{
  "train_examples": 88335,
  "objective": "v",
  "inner_norm": false,
  "width": 256,
  "beta1": 0.95
}
Rows from block 4 of a small class-conditioned image diffusion model, named by matrix and row number. Rows with one number belong to one neuron. Each number is 128 + 32 x the weight over its row's rms, rounded and kept within 0 to 255. All counts start at 0. Numbers have three digits each.
After each neuron's rows are labels from the 100 images, of 14976 (inputs lightly noised), where the neuron reaches its highest value: "strongest on" is what is common among them. Only what is clearly more common there than usual is listed. The data: telescope images of galaxies (Galaxy Zoo DECaLS).
# fc1: MLP up (model.blocks.4.mlp.fc1.weight, 512x256), inputs 128-255
# fc2: MLP down (model.blocks.4.mlp.fc2.weight, 256x512, transposed), outputs 128-255

fc1.260:123133076130139117137137117133149169080113121183170160126104156121129157073129099104121118163124153135117130155166099161111093152113169126125141212124184172102139107140180068181139123102157137157142091128048162156112100118183089097120130116118152087162110209116142120122164150105137189157170176102097140085077142122153099108058081137123149080132132152151117096171150176110145070179110
fc2.260:132124125127125157094150156173152111135133115103050071115123148147154131115112206144104115074159113120093161142102079111120161087134130141148104086150164117134081184149118168083163144155157086165103125131160119118114102160101151139143096151149078124134148099135134128090088092155106083111086053073141180157147120138137118077209127146131102128128100110109126133032103108143087122141187
strongest on: shape: featured or disk; edge-on disk: no; spiral arms: yes

fc1.451:131167094114119153095143131104129157115128167117066122122131139106112148112175190126149129179071165077141110090122135199119117125111106159171180092175142124145163119179072065188109071161165154137113071058126146091106174137071122151134075146167114140193163077133059181175138120083099114122126137123160133185146135120127111081122096104159152098074086178124147213154131142143142051127174
fc2.451:109116140147152108083112142156133159137111125064126120140169124161102091130087088147132124132083140161115084104086115086175094098134147146146142123178157101111108078110119141113107197131074111089085126076110149129103111143133060142147181150159109067129131135143124124143148114150127163168156130189084227124090088089054127137129126084109093131072098097166122176145064066148159132131152
strongest on: edge-on disk: yes

fc1.82:111105159067141073149125150122142146125129099132158179104149140135100091165141131085052120139097125120115191148133152100170073053171171136145160141207088135143125151068123087160104104093073164098187138078176108075075139160128068079107118082114092050170132089099191098125070181150126132138121173114098145128136094108134137163134098050102127157110061113159143120159153151117148123145130
fc2.82:141191176141086149119153131131120121122123152113095139127099113161119122113080061124101131070094134167116129144155122097059160187116092139142108089139182188166123118132111185113089134171124165110096135143036127165158120109094135150115102151141165123152141165178068115165165094113147122110116128062167113157080146099074131203083104117171083153201182162087087094138134099146095122102131
strongest on: shape: featured or disk; edge-on disk: no; spiral arms: yes

fc1.77:138168168170125156082166109163138161194128163114210070121051179102143127144136164101137130113166123125067129182093098134155187174111125164136133150151093110138106127152102134093130161109148091105181145155114137136130118157191056126140133111127084111095200121180099114121165066130100108199130191148149073187146151121159187081131119091185165135168080115148128134141128111166126110050162
fc2.77:155117099127096112111101104116117148089148148169041165144123137069135141118105129128055098150136064120097132126108103152091107126173091144087151142101132137123113108070095138126125155145121107168104070118120110140202135147104147115105130080091088157152125119079208121100130189084156121091076107128168080177162055098105104170130148125124101110110141172099121157151134162120088132218097
strongest on: edge-on disk: no; bar: no

fc1.16:087146080151119092133090164119134172145100138121115117123152144146096163101139167108160155113150145123095142130112088063146091142132088089156174105111194160103148110108144123108140166162142083143139111126117139124124164114192118090116112140070129110108090128114108195142117081134126096018116112102043132125113144105086134129195141116097095119064141059100115106162141089182188161093107
fc2.16:127155152126130117102102090124123128117148190117154119135120073140147077090149053148105105167074131187096135136177171198127141106148132073066163194174123177167098131161126153120165123128093096165160112125107179138160107134116117124199129138148170081110096135143099083102106081111100188170116107141155069171159065145163089151095116171108138197134176128161096107054112164134137116143110
strongest on: edge-on disk: yes

fc1.429:134074087107104144134159147191097125100162139171154147148128110179147169070155168152032185164127113139162139131152151181137124167103121159188114169150086144188152211105115122111180130064116036111136106114099094086120099183150115126167151180096136145127099092116100175109129105182103118095101182088166103103092120189212138127109096131126133141109149100119158090105172104115120130127124
fc2.429:142166160172158125141135142139112178093081140180055096118160120079136141115138153085130114121153119109046065119100108087137140126103209153131143109066128074107080181097162102180080145140118142196166146112099132140113162101207087158076056078122136116137125158118125077081127149139138124159083131188081090112126180122115100144175173146131060149117144129106099139212121138144170142148073
strongest on: shape: featured or disk

fc1.396:110139117130093065151168159142171139100057129124177101150116088095161112192162101115132160125117143178110080128139113169137154127091111178178119165136091141136106124155145157092164208107113145163133142129105108140157139092084160147116099138074118116122113159152047093125076089140149158156134101144100094031154093145121121118112154113168077255132177133107065141138089114142086117132148
fc2.396:159116143142147113061087153109114124125172117137143177023126108113143085098154126128093138172179133128151146071169125146098113130163102129108119141078179152140112145211107107119046055154145126102186068121162137093070080167149089110156130146164121113162127166054133139126151124117116113209135133087160124115106114132105145187146175120146136105097149080165163111079161139100136077089070
strongest on: roundness: round

fc1.347:146154157171145135135100128192189135217131101141081171167126153135139173138113122112104147119077107192142125168114153138136132145107125131102157070205126127184127101080078107098186133088133060132106101057126107137139166081130190063157070123150125119164134156184073122102168098189160136125073070114127074056163132144138182101095117098146122106118143109117138118086148156111119129148171
fc2.347:103102139126155204133179147123101183109089142105113140094133140119119089094094173107114132132148213126159111163095099148179158135169143193093059169176165105037146166101164069140090115117156141168108130160088102140073133132164124135145115151123117129221087091170108154188159146121181096153102170100163135075156169141145088082134136141149137204148123113104096160124112152136118131164116
strongest on: edge-on disk: yes; roundness: cigar-shaped

fc1.316:192104067077089110121140072183169127187131129149075146077079126171151094134147151090145111120106140152179101068086082224199077096100110167187110089138144092090121160143142112097091124127163112130118131106144125135153120130153101073125155112151185122134113124114089161114153112105103121147161053073102143112113165159190182097151132094153136134089110147125135132098179107150168063097130
fc2.316:124140136136140133155136065178120178157109077072112130153183084132120090137093071127180155116151091148188146104138103153130170130178077078158159117105141103029089128168106105101160196173114058094147074132127140114132168138105090115120118119108137113115144139170131127183157095187121113085120130154086153140119050150135123053103121139045092115128100158177104122113135126100126160140136
strongest on: edge-on disk: yes

fc1.464:125163145192146088127143136122125066100216164143096130137148133143162105119183136146125129183133164125097155118099095142101151143124103106126114104124153125130053084060093125126145120158144026166093129173145147156153157201176210138135133101072147172120161101122114116112165169130123093079170145158150107162156118159105137173103126092142125179135075128126131107130146127141097161146102
fc2.464:148153161086133151132168133104144166111049092170143165144109118097161130114077104134097161065125169141113092148164124133109156126113140175097123165076148123152114180124140144094121090114124169128174194150150140128092097100104111144116136132121152123112171180114176154088151082116100147130156074133140142082146202087124108113143173186117111085088175111103118185068162090081158131082114
strongest on: edge-on disk: no; spiral arms: yes

fc1.208:096142149094122039111156072105098120104119132118076083140156135081090143167123171112219129103095101167125102130132132105136101134141091142154116116089095115102111159069139134113057198127102104129118113088138118133072163106159110181128132117156140176056125129172066124100144136139082093127144100183077109122094129135230154128103112062155124182087134117204182092131079091151124142131172
fc2.208:123156106166067144121114131149197108185166164097151178089154149145129133086134191120110109148167154116108121151106140121132156128118151097135136117173147126170139183124184145129093125099150123165066146101054142147140151130144075074172096155132114101156120162135134117127166154161092109110164163112099149112143151142139116109146127166097153129137127093163129078119134097138151133099098
strongest on: edge-on disk: yes

fc1.25:156154118071128133133149114177179145098179180118140091074068164141120181106068057143143105151068150105082090113119159101114194146111141063161143136122099097183113143114112128092088125125049152160097101106055097100077095108134120145140135163037170127115095166150096156162082103118096125124134120135149142114101096158127135183164131135133105200117119135105107093123124114146156135136120
fc2.25:088153135144108100089078103107089129159069139113123177113144152137062146132151138157139105163150110132144096090101083102132130136187147126122092174130066079114135094095133170114061158106147124055167174123102155073180121176095097079087147175139109155145159137063160113138154103119104113138129113078165114107167095067098108103125085134157154101118196102135136172132123203130133122133120
strongest on: edge-on disk: no; shape: star or artifact

fc1.270:131128135150103102156102141138130081112092126082102113172140055168094116153185147168113105106090157133107072151129046151092091154108161097121079099156158127119142151139143122088192176166136192135119162150110123196158098078101115086122097155117099150093098192154082108110126074137109138108130159151128065117166175094092089098123158101135103075120122091164129132100127094096157188113132
fc2.270:146190130122101123181155151165152170129154124131184140061125126147170094096136106070119127062140127128186097089163097098132110070111135139120142103108073133072071100153131116105129088147091134088162128157108082118162122090126188159085130105137186094157170119134152090072107144074166127151160117085161115121109086164076166141122166171157175137137145075094156171118134072110098098120064
strongest on: roundness: round

fc1.455:143133112148138141123114153136105154101113101134130159133110131072150153150134094148101142143126121097187131185186151128097095192140087085125165136127172162120171071090134152111119104111141116123185142072101052104054164132132100180154131152151129157126142170143112116128139106134145149118096078139139116095127146212130114138157112112183127100117112119158125174146148153071125138134126
fc2.455:115120110124098210096123125146121101104126137144196163197154134080173162145121106086146123118098117200110151152131113123145166140159071112112135139115151138035079121087138131097175128114123104126112118169135139166140146123123188126139157146124166164085125169120185092122095188161179097111144137154149178100126112137129073100125089185136171120081101178149089145182185137150128092158096
strongest on: edge-on disk: yes

fc1.135:087135124151142157149121123115107101185081167085130181123168147193125153168123213112178109120154139093082103108118153094066116122110121140134098094094117096187167145127078156100116119149178151190206097174132138148176158117096146112117118146149105103126133150120167178125060043160122110155091103189112119112184164128136140119137140143111160124137170138163160154145109130128145103112125
fc2.135:174130136082111142110111175193107162126178068142109147105078145139139161070102088144132089089119122154166164104104127090098125114146077129079125116113149123143159136117114166079117190094114136140122112120122131136160099120093148096076156093107073131082170128148126184145146118164143129168070108094135217169196121141111128135137076121115096121141095057138148091176091107106105096175113
strongest on: edge-on disk: no; spiral arms: yes

fc1.255:146113114092167132146107137122078143189132129178122175122122089121110193131155113095142177136131109112133128090125080101114161130129114122117149074111181188171165096139171095081199148141120158092106139207100139157121169173170059132121120155148169145146064125133172164074157141106126134125217152103086126155145175099076132117112115132124096095138084139120158161094109114113110111187076
fc2.255:103153147112116152127115133132159168134128120080123125106080094120137074128183098121111164118170091109090132180165135174109180091128117155077161104118139088081166126114153060179110151083185153157185102108114151116126125114137170068091150139132163114132182093167113152125155169127167095125085097161139136093101145113209149124140190123097089169151136114104090137163069185123141163165179
strongest on: roundness: round

fc1.259:080149111067168164135128100132159059104145111118148126128171123084121219204099166082080149143154147152140130120098131171124162111142100117125138149137151057150073094144167145142151104105090173136120153149128103091124131203136152130080096146133136072184121101132084110132139122053141201149075072119083031158171172140094107124078169109073066111068100154095090120109160113097142139134125
fc2.259:092100099182121114131136157135066104083124118141149122132059145109138119075145170199139188141139169183089100100158123144136096089130130127137121129055131145147183165160116153138132170150169059159130108101157171120128100122100125079178165152090168155085048159114171143120192152164145165086104121141167169160113088088137107169152200121125164176094159126146156125118134114111127168146116
strongest on: edge-on disk: no; spiral arms: yes

fc1.106:174154122123064107103142133068161141121079092110156109083101128167085149119101095163126089109076165168134154161130140195108196110149170134120114174102121103109146159137187171130117110101133162122187127051159065177101116135137089124163117096067149122112112114136050174123055167153080119154086168068142152134098149162118150102134143125159147116098106187152133097123135143124146137055121
fc2.106:105112118195118119151152123137130138128164151135125171201123121131154137123129103053169121101104132128178103158122182147177083102173162131112140134138104144067185124071113101151126127175106115184131071152122193150136179149115145121125219156157135175105128079123169094156115085068207122142105094171184070123077097068143078177121116148114072111097098063106126164160103174083120179152071
strongest on: edge-on disk: no

fc1.319:096140146126111107178138120096140113105161107152079158104174095085093189180170152097168127137103163163146135070132126142076059144097143135082129049109175132152149169070076054162147117134061128146107155139088160109082200094157106175112129199170164100141104132148136142146156158152132123153151125090042168068166146115077091150081091121121141142168139108127113134144115089137112136171151
fc2.319:142120151104151195119111142149111128198149114071174139122069111149158086098081070124141139145135102099124170199094084154212136085141120072100131182179116125097174129174144149138165157139149121086157104104137098205132131120087093087126128141159118121135144139118158155162127101116166164110104075183191121114098111108194133164098139128086116140153134167133163192109109129190170141127178
strongest on: roundness: round

fc1.19:131151159183102097087117092144141110118147114127150154125146145165199099148056104132111098090084115131094154121074110101078126180168141167136156111113063121149179137123125087115128038116091133178145178128122117121143106162169132114136127105144174121161143131118136126120171089090127141234144121102094174107096146154099115180142125148091079128122148089210155108156116093118135074135130
fc2.19:134135093067189107155140145084147153125146164131066095084163104143149112151123120090133142129148124106121069075103149166165098091081172089180120102128148114110146196098168154158123135131139149099160109140135121130154184161051109132130146104096091150134110138167094113096016128113104170089078100135098146093129109123113136079161090170193198150085111099094096094136052177138215091139107
strongest on: edge-on disk: no; shape: star or artifact

fc1.507:138177151134159137110183127111101109130112144148124093093153136114163154129089146191123108109071126159133109122117143027136107167121104084126085069159113096169137175143136149106105108067147097149128160149169138108137163114109176130096144147167074110146137100191123083151175076130208107176128116137153138060156153132123125140105154142126113156136189133126108148133207124117132079120117
fc2.507:078166098123144155135128165140142175142112073177099112150115147130154128088121146106085141123097122150176171127130069140134161169203098162060130162155184167120141130135174107065127133144142111096139104135114126144201159132149147106135071172074153145157072170100122152130177141135080112143057150105140143161161132145136075131116087154133088140151095056085112154146125106146192188144140
strongest on: edge-on disk: yes; roundness: cigar-shaped

fc1.258:078114157098187112134131099133128133115129075145092113094211164212146149128152090161099116202084153083129117111128091148193156095149084106118150177103174112089140133134097137074066142154167084115128095128082074126143113119136111094196169096079128101152155108138190143100129136067089178205092095144185081089135097131126129148137156080135124198141122137115155140144156166112109155078130
fc2.258:161114092113172146107124167158147099193079134120184148161060080139103118133139226070104135101155176163130132165148103109091181081104131055115124062096157090078036099127128084121202161134123174155160104115154098143094148149173131126112150120130073120133145165091111138177199099075124111081140104117101109163105100062091157148134164167139129117159135101164122180114140064145186166133120
strongest on: shape: featured or disk; edge-on disk: no; spiral arms: yes