A small class-conditioned image diffusion model, trained from scratch.
Data: 88335 training examples, 10.1 epochs.
Rows from block 5 of a small class-conditioned image diffusion model, named by matrix and row number. Rows with one number belong to one neuron. Each number is 500 + 40 x the weight over its row's rms, rounded and kept within 0 to 999. All counts start at 0. Numbers have three digits each.
Before each neuron's rows are labels from the 100 images, of 14976 (inputs lightly noised), where the neuron reaches its highest value: "top examples" is what is common among them. Only what is clearly more common there than usual is listed. The data: telescope images of galaxies (Galaxy Zoo DECaLS).
# fc1: MLP up (model.blocks.5.mlp.fc1.weight, 512x256), inputs 208-255
# fc2: MLP down (model.blocks.5.mlp.fc2.weight, 256x512, transposed), outputs 208-255

top examples: shape: featured or disk; edge-on disk: no; spiral arms: yes
fc1.387:501480545458490482574494521516506477551540487491461509461498459462509545503549491424552466495548490486484545489483486548488536407443509535430501
fc2.387:487526478504482522449494452469463525487461515495525519564495528489512439480469487536413545535459546528490505507582484497494504530562477534505481

top examples: roundness: cigar-shaped
fc1.223:489501548479469472509545512462482501530455533498489503547486489482538443477462506440461475577485541557531557455529518551570514543540496455529472
fc2.223:532488468514540483522467471541450553527476415407540520433512492528494472541442550464484460447494552517515533481469466504496508453546489527453533

top examples: shape: star or artifact
fc1.59:493503517472537508504531471478433519558524520501510471496444554502476498481490494547489492488560536536481488547493447471477478530514523581453466
fc2.59:539487516536468476533455547491503509484435424501487495461532470518460500486556530532499503478466501508540527450519511531504502438468481469565561

top examples: roundness: round
fc1.57:507487547435508439547469491531523492527442515515484520588464551444466491465509492478545516500559494555476414526488473547515533622403490475546454
fc2.57:517485484474467502439483504468437516530489499437529475476473471509486435462523478561478487487540454481567543460488494453472521442515489490451512

top examples: shape: featured or disk; edge-on disk: yes
fc1.399:527513538491456450451498541444525517515480551470467513575456459532464458461499460416516434549466555481539478470518539456527515540455462469531417
fc2.399:483483447468565539499498454544488496517494441538485539441524522494498464577501500556501581489535426500474469566511425587472493492523539593506525

top examples: edge-on disk: no; bar: no
fc1.159:457463482494532479548558539527510499520478410487573536525543457462516523497479507478457467458518451450498517488532536484493464459503454451534544
fc2.159:594460491433482425463427465528504428529537510466485482538522476518505524454587492443535498505540523519554473466525445490476450509532474520467505

top examples: shape: star or artifact
fc1.266:527492528494544433515559499467477511512501488528544442468504585490533476576521508506452474545540547554434543499548472505520556480492509500489532
fc2.266:441456501516453512471440530524533517479525492426452543563449475495486504414483523523560494475512497434522443524487564508495408506550461499527497

top examples: edge-on disk: yes
fc1.58:457504439445510546564499515486473499511546497485519483484516479552428448463508515443483495505477552583485615480557466575420484520514589536459475
fc2.58:518458479491446507482508493511536493398503499544569469540544494462477517506551503511524507495540472447578521547458515436526506501444560479501534

top examples: edge-on disk: yes
fc1.295:463535529467502457522507511446519528510517449469447447478452484488505467469512492526442502531470535515472523517503530560471463535518472510549516
fc2.295:527539527498475513493493526529454444460468526526565571499589472474562504510509487485524512525478455514579511494468504569467504435480503442530461

top examples: shape: featured or disk
fc1.465:436479507548492546462513428464536464550503516457475575472505525400534438475468587509533499500477526512573527454458435470534441471505507516449551
fc2.465:559521489452479442521501570515420467452472479536495444522532498574527482531510387558492504545534541454430428547466526544473530524518488463564444

top examples: roundness: cigar-shaped
fc1.70:491522520512469505568414441455430476482535509570425472548568495469539531512585461505460473450597506510484553472574461521545510503535547511584515
fc2.70:484472521490552501474570544526539552573553477516517486449474473570435433501486485511480519550386484529519510541418504540467559497504473502422496

top examples: bar: no
fc1.346:553568501485515505417488514505510468501533437562508517566531468533446520531508489508551541534535520468564456426503503457486475496482497476550559
fc2.346:513513538441456527543536492440539459497442474450512508455457503552436479444610479547454475528472491531454511482561495504566536544458466454484496

top examples: shape: star or artifact
fc1.67:500469450436444542518477397485515466498516528512512452539481495474503444528523520582469502487471503474490547488465463534461558500429496512509486
fc2.67:442460516466487475466503566502501524454396485484583521534525521445445528481526504499567438491497484521528536492515515491462410465501501506550443

top examples: shape: star or artifact
fc1.500:484480548448440471537451429380444493540527481522565474464503488507489516513598512547593488533515438534569559496553456435475453422504500506543542
fc2.500:545496496500493497499520583590509516457487524442424496538488500532507435456462446456401506473500475514429530538470507487487547461534544472383435

top examples: bar: no
fc1.220:506501496486443493508445534477519507513451414443497566512483518524518512459451521529538437520489523463384544515512498486496578441458515483452518
fc2.220:491488459497579471479493530452473456497546593501496466485531465456477488522554521464450573492507495571543477439473510546532444526551488492565463

top examples: roundness: cigar-shaped
fc1.502:514511551512446485472487562526464495491561613480511493521513573448517504510478587546471575425470457501506502496461505440514523485540472521499482
fc2.502:509486476549430509426517464515504405473453482514495491489480437525500490543442483468480462473531478517484521537459539513507470489540484536549518

top examples: roundness: cigar-shaped
fc1.93:481570498521562482482528496478509461441515486621490479448468500416496484533535425524454509456563518592482536539493499538504476545544451489539500
fc2.93:501498496524499481559492515503503501469486493469509476470444583502501521466472581481537545534531423488490559526481423431472429499528511567451548

top examples: roundness: cigar-shaped
fc1.213:517518563515565504479577504578475569510518497526465436569536510536486483566473522456576515503537584546508522510474529491479496523501537448476482
fc2.213:498488563520501420481514431476519501526425513493460522505492495458575452450544466545482429519520576446502513513442467466504520538454527561458513

top examples: bar: no
fc1.154:524510473490473490490541472524467504489525482518514433479510473525464499566567560457463513552421455444518502481486490497515526488484547552542502
fc2.154:496416475514488510459475542474483479460478511525531610541491524522467466400424509490460470472471462533536432543558525423481440427468499459442465

top examples: roundness: round
fc1.439:497400578491504527552471441576544522636559508465509479468490503511510539468475554479526519477528500515518474608470561573470488560512513515509476
fc2.439:472553429489423502471475498491515475378504490461563518548522465478543513528482479488423505517471524480484563413488434491526537453505471538492455

top examples: shape: star or artifact
fc1.7:546467510514467519498488478510491500430485453475422501510492494504471517513578573566472464482486458515553558540464504486463489546488507496503534
fc2.7:524472532502451466483541540530489482513495510512604505491464562515523473464451404462491502492558540507496438516504469419510497461513441550541426

top examples: roundness: round
fc1.320:516476477459505467458424483443513483477401491491477495577414463461478536526560459536451506513454528456522524485512459504559475474575406522523444
fc2.320:479495528506529493483530516469489471479464494476550499473496535483547434483477476430485543545519508414461522497438469452498508487464490512508497

top examples: edge-on disk: yes; roundness: cigar-shaped
fc1.479:464497487527539463490461490451501440497564448504476502513491441467446451533507522425434486570561498486485537542527532538490469477541514519519485
fc2.479:526496493609457512470505487568527553498464467441541490442470544614516511453513481526538547445469527487510476440542476537502499558462480504412519

top examples: shape: featured or disk; edge-on disk: no; spiral arms: yes
fc1.380:571536461510485545454501475505489417442514438488443512509492460500464507418514463522549415498539493568535495505539489427492502452569487533482451
fc2.380:420423550453470439539528490424555606489495535551562502478500518486527505597505479474422565493466488441509551504508442560505438553499536471493520

top examples: shape: star or artifact
fc1.417:463489511499452452468492462529581497519540443477476550542526512494479475472522558512565511560485528491505512487471606435537543428506495442525473
fc2.417:509531518532527510527544535471439544520520556498486459496498459472556532545417544526539484512492491442494497528474462542520493555532470413444535

top examples: edge-on disk: yes
fc1.29:434519554415494405527543474522542504489492567544482454522575522487514526543444493488491512595481424457569519444489437563495501529534474526549505
fc2.29:449466517410493451422532550481432441489425494524494536494562522516485531539491377524489465538557520503498482516487547522501507480547504540547524

top examples: edge-on disk: no; spiral arms: yes
fc1.222:514494509434477515513458461501470520480520461493539535489484582539491586544492474489565482476534404481553503471592495478479450529514549453499469
fc2.222:470540461483502480503536512454508498447515515533504436444508529448425487496550410554519523443399524509496527502491396512545527519516527540516464

top examples: shape: featured or disk; edge-on disk: no; spiral arms: yes
fc1.175:590424466555452503509539502471508522495482483446492438556561484536597507505564464546480422490475495486515482454556461531564472520464493492530534
fc2.175:528515492495578480495460497503487476521502441472583593569531519489532457507494536466563529466523550505503499571576489506520450459504497512462528

top examples: edge-on disk: yes; roundness: cigar-shaped
fc1.391:539567486542445482470532585467554439438431477515431541498494498565438503487541495556460507496485464531455490428494576482559560486528526516515481
fc2.391:506447512476505599547478542524504487498539524469578535506551476552521547457503462438543503475470511477447457541497437482457409524533490515442439

top examples: edge-on disk: yes
fc1.193:509496413520472518547465505521519580476461519538472561509462585472477608539556427469521561503549428452557515483470452467439401543499475490527461
fc2.193:515549552470517469527565528558505506481543456544450439516436426502462458424576493540459481488535525620436522567453460526545503527494496501546500

top examples: roundness: round
fc1.454:496540523438483486561453470441557445437525533498510539483474502496466470506427491475403482449499542512505458504382482508513549493474493529501520
fc2.454:505470494490515514521502522556512560559480455536526440516544509516506573488559491521535501543495480502517515501527531543518420455525464422538547

top examples: shape: featured or disk; edge-on disk: no; bulge size: small
fc1.27:555509509506537544556532466486486492494530505586485480469509476526473423571472494507514565511567535473512482553498469491489541457443518440505491
fc2.27:440498463571460452449544470533471486553534525570444504524516523493531529501522489543467479557486432472460545438519520516498548576486482538460465

top examples: roundness: round
fc1.170:503474475476488541508518481486481464585423541462566551564532563517478539462471435514529466518479577492431529556534444460462420431482540470486468
fc2.170:537549541470509452464532504503442531458516495493586480489529527470484455531560527536467480585562480471560574429468532521524585489465522434505494

top examples: bulge size: small
fc1.205:519461475537511479433497475508522533544542485485540492526496504543509487501563452513435433425509464506485465519522465527492429441573476569480534
fc2.205:570499542553581505473476597504485498593500460463465529532540537452529527457513560489523499455499457534532558441484514472517505512468563576449540

top examples: edge-on disk: no; spiral arms: yes
fc1.362:542530563479434500481464533547571489600535472543550496490465554515466507517550513515505456421543501462470481547494518468473522458504573496474499
fc2.362:512472480512554508484531494446502484463489510508533442430589486540504523477493472501534504534487468525539493461461554502515439543483470475539468

top examples: shape: featured or disk; edge-on disk: no; spiral arms: yes
fc1.462:551551552496516483522557524395480542499438499523537452525486509467427557510529506507452496526498449587545483482482507460436514468520479555540543
fc2.462:526460486487474547523454456555481479475512490441494546538453504517523564438466505448506501506501529422525525481529503398527443508507490512503456

top examples: roundness: cigar-shaped
fc1.345:530538588436489488528435477513491499580511474588439463567458481542479542557516497546513466422540479509543515488514570486587491424453487495488449
fc2.345:488533522455515509442501462446555529491488497511423495525492472479540497384502562471429473577479569446538518552502546474460504511449480453496526

top examples: edge-on disk: no; spiral arms: yes
fc1.143:528401553536452493495550493521481501470522489457425462476489573559524472437508505490511526563461558561486486482446490485472450522454523476561477
fc2.143:441531471477508526466455471461512487511457493532556521536518442424463505542495465483521463412548477436515500532549505513460577506541532511437481

top examples: roundness: cigar-shaped
fc1.2:538490507466458466550502467576561494513454548484477515510478505586494518545482528488487612547527485495457508504477446518481464499521521502522503
fc2.2:469496457460534444459520515525530475499440481476514487512480584484501512513469536443457455467522569570483451496443483482537486495540509523524543

top examples: roundness: cigar-shaped; edge-on disk: yes
fc1.32:495521456455522589468509502557505521565490481526539519484503562503478489490417465490456507460494481536528462559461475400448440594460594486492451
fc2.32:471500543538457487529497479440525480466526533470454432539507475546534522529529525487518520521453488453474559418542388532564568489536435522491460

top examples: edge-on disk: no; shape: featured or disk; spiral arms: yes
fc1.351:451529499424520527506506505484509523462456465485525522439549485454466456472432503524491505486504547487545587457574558490511457475558551490458474
fc2.351:590515500487502484475435550495522556489457501468485529515434528484492516485518496493541503471539491550545428569449497499394509524467547519569506

top examples: roundness: round
fc1.431:424544478488443496489593533493448427407521594463567534484504496515512524484532552445563493522500475517545577473546507456507505421523491491520475
fc2.431:499468428551522497531408419523536527530481468492484473474469546535528500519495448468538508446504509467468520551557526491442450518419514531517470

top examples: edge-on disk: yes; roundness: cigar-shaped
fc1.452:509477456553521488468490540539415482511559467518469500508519543479450518478455438452456505449470528532545497454393455567499500500471479525547519
fc2.452:575518426468542411465475495537519499503553513480538452502550516467491450482511473487448475491495558458488463442459507485518504467430437496450510

top examples: roundness: round
fc1.448:479548494495487473504492491470476452446483517466551509491504444508508519531587499517512551491471466502534529492512534514475436558535593507542426
fc2.448:485523496536429532482461471505506501537511505490481557467538501509462465458498466443506473434474581490526472485520486457453485472611495507466432

top examples: shape: featured or disk; edge-on disk: no; spiral arms: yes
fc1.42:504500528524453556460540500512543530438436505452498567527535491549480480468536486482447529458448501575422451484543513602542481433517527540530516
fc2.42:510529454539570512585477557457550564599551466561496475454443550458531512513435528449570533532562548463554531475516463452484454506447505479444571

top examples: shape: featured or disk; edge-on disk: no; spiral arms: yes
fc1.20:462527464477506496500482520532554510502558438479529488503434551510494455541501478547453510509520508514453530454466503480527598496516473565541463
fc2.20:432428468594458527519540493522536536521526515458593589499542542490514521477524537445499525500453526516466494482539516481495421477497528476494478

top examples: bar: no
fc1.477:425519528524488543507531482491495508505426571466495423514511460566514567564517549540471456521478514498549566470573487505465512548525507510495496
fc2.477:555521469462523453447511529448449572495517506479613531445511509423502392461471569490476507547504453522507488516499522507509535502493445524487517

top examples: shape: featured or disk; edge-on disk: yes; roundness: cigar-shaped
fc1.209:518489526452516528513528502501527574473467487553502466591474546476510456532510462497483509509492449467492498555500530440548505468528505535472488
fc2.209:504480467481456453472498460509457550537474521464519519504504527502491501575451572519430445530511509539489512491482455526483451509480488460474546

top examples: roundness: cigar-shaped
fc1.316:502499502453493475454425522534402550518486596586528520609482502500527577503452481517523481470540483457541440486479537398491493433420500498537464
fc2.316:485532567529469589465539548533547502540509521498509502501498505504444478473574536475421510534517556491550502442498487488538491442413486524566536

top examples: roundness: cigar-shaped
fc1.493:549471520561545506522462468489492486536443510482580431518455556468557439510411430441422502497452491463459487491505517452513470476522471432498544
fc2.493:491510565525468508519471525442517506588516448496487471529578466506542543561532477514523538533436528384540578591486423464472471497491466557522521

top examples: roundness: cigar-shaped
fc1.287:514430432478570521508514595482545624504511486467598538465505549482539538502522435454525472462537439509441531481474468489510448535527556505426473
fc2.287:463582466498493389517496483530449539499544477533462435488451485516482519554535484529500494550546507420500491521542487471427496533512486515500429

top examples: roundness: cigar-shaped
fc1.339:583501534472519439524504538511502491511570555482546564526472550481551530484514486537532528548586570427471413492416526548500490501469459538455478
fc2.339:467534544575532456442495488443456485537460521547523484498494473465464499466468461445499468528445478549501514547557506495488539457477532484518488

top examples: edge-on disk: yes
fc1.355:557535493491538478507434475438477535501520459485505489520513486497500506508541510470519517519548503472527463482547480556542508530522525490501512
fc2.355:467464497470501542526525498548494463546451569501491493482529543523506425454453431527480491472484476511496539551483487515446556469496525520470494

top examples: spiral arms: yes
fc1.65:507463452551515492459489527497580475498503546521472493456503509485463476556516598509543556517432460544509517462501496537418420523538522529524526
fc2.65:529527531492480510579494501518454550458515496489489505498495466542513525470529429553493456526566517500471453533531516491554495453475465462449506

top examples: shape: star or artifact
fc1.201:513506470594403470487469450566485447512454428526484554513439521492467488523543503591581528417487479482463457455533458451460468582463547507432471
fc2.201:475505550437509516505483460514490463522551579432448524465514519561532436551512479395453529507476580505531451508520499535494518442563468491486489

top examples: edge-on disk: yes; roundness: cigar-shaped
fc1.480:494415520562512491428459489497508499533501443604502511481566482570511559574443562536524409467512474573517447470504499499502481481571559471527504
fc2.480:567497505515510532513491567493426479594533477509480516480527507488484494546498542491544492502500465488545472473445526495534489500461497501416476

top examples: edge-on disk: yes
fc1.290:475467554514444514515392477528537458411619520477426481468450450561485478521639477511522548488501484488525509489581526521455424436531478508525509
fc2.290:564540471422584460474571529517457512576377434519533499536528574460533559489422517508508453529510521571468545521476460420513550513523529507475448

top examples: shape: featured or disk; edge-on disk: no; spiral arms: yes
fc1.64:471496557516501515487517492481483623504380489525518555550510475452575508506491473481496493532482565512490521520565555439504509480465475452501492
fc2.64:482556524493439546530501466461489433475559568495502471419484523496481490510482504491424509487516464531464480533486473561516483467551518505503576

top examples: shape: featured or disk; edge-on disk: no; spiral arms: yes
fc1.240:453489547484503554466565492485520535488502501507507380515568625499483508421560459451474509431473460429496537454518523482512470529451472491542487
fc2.240:506523467498459439529489529515515486577527505549519538463520398410460503549402488552535553549522501507468478593465477487468482478571564586445484

top examples: roundness: round
fc1.457:520503500518518546484507438514505517497461527568486500461456448457450516545492473475511500520463485580422515527522516476477527517484469523473524
fc2.457:576490526507542516537565528534543557522496514497570551483479484479533497516451480547573461486538519468512515429520523448490499421494476548523536

top examples: roundness: cigar-shaped; edge-on disk: yes
fc1.160:515514466483526521521493493530489466451551491534548513493516459521547529496576395450528564533507491494473490511461517474468479436473416475492464
fc2.160:489535509474588387517517419486546449473497529437533472547518471408520502467567575503526447420495560552537544536562495566505465527496531476548503

top examples: shape: featured or disk; edge-on disk: no; spiral arms: yes
fc1.433:514513503470454487491550498494492497558550416499527540486561512466542461565522492532461460578434479492451455475562476510490565503492439525532534
fc2.433:451424495449513525505447482463496524472438548488527453482435458503456507451492560436538539417602494540505551517438499580477479495526550477504536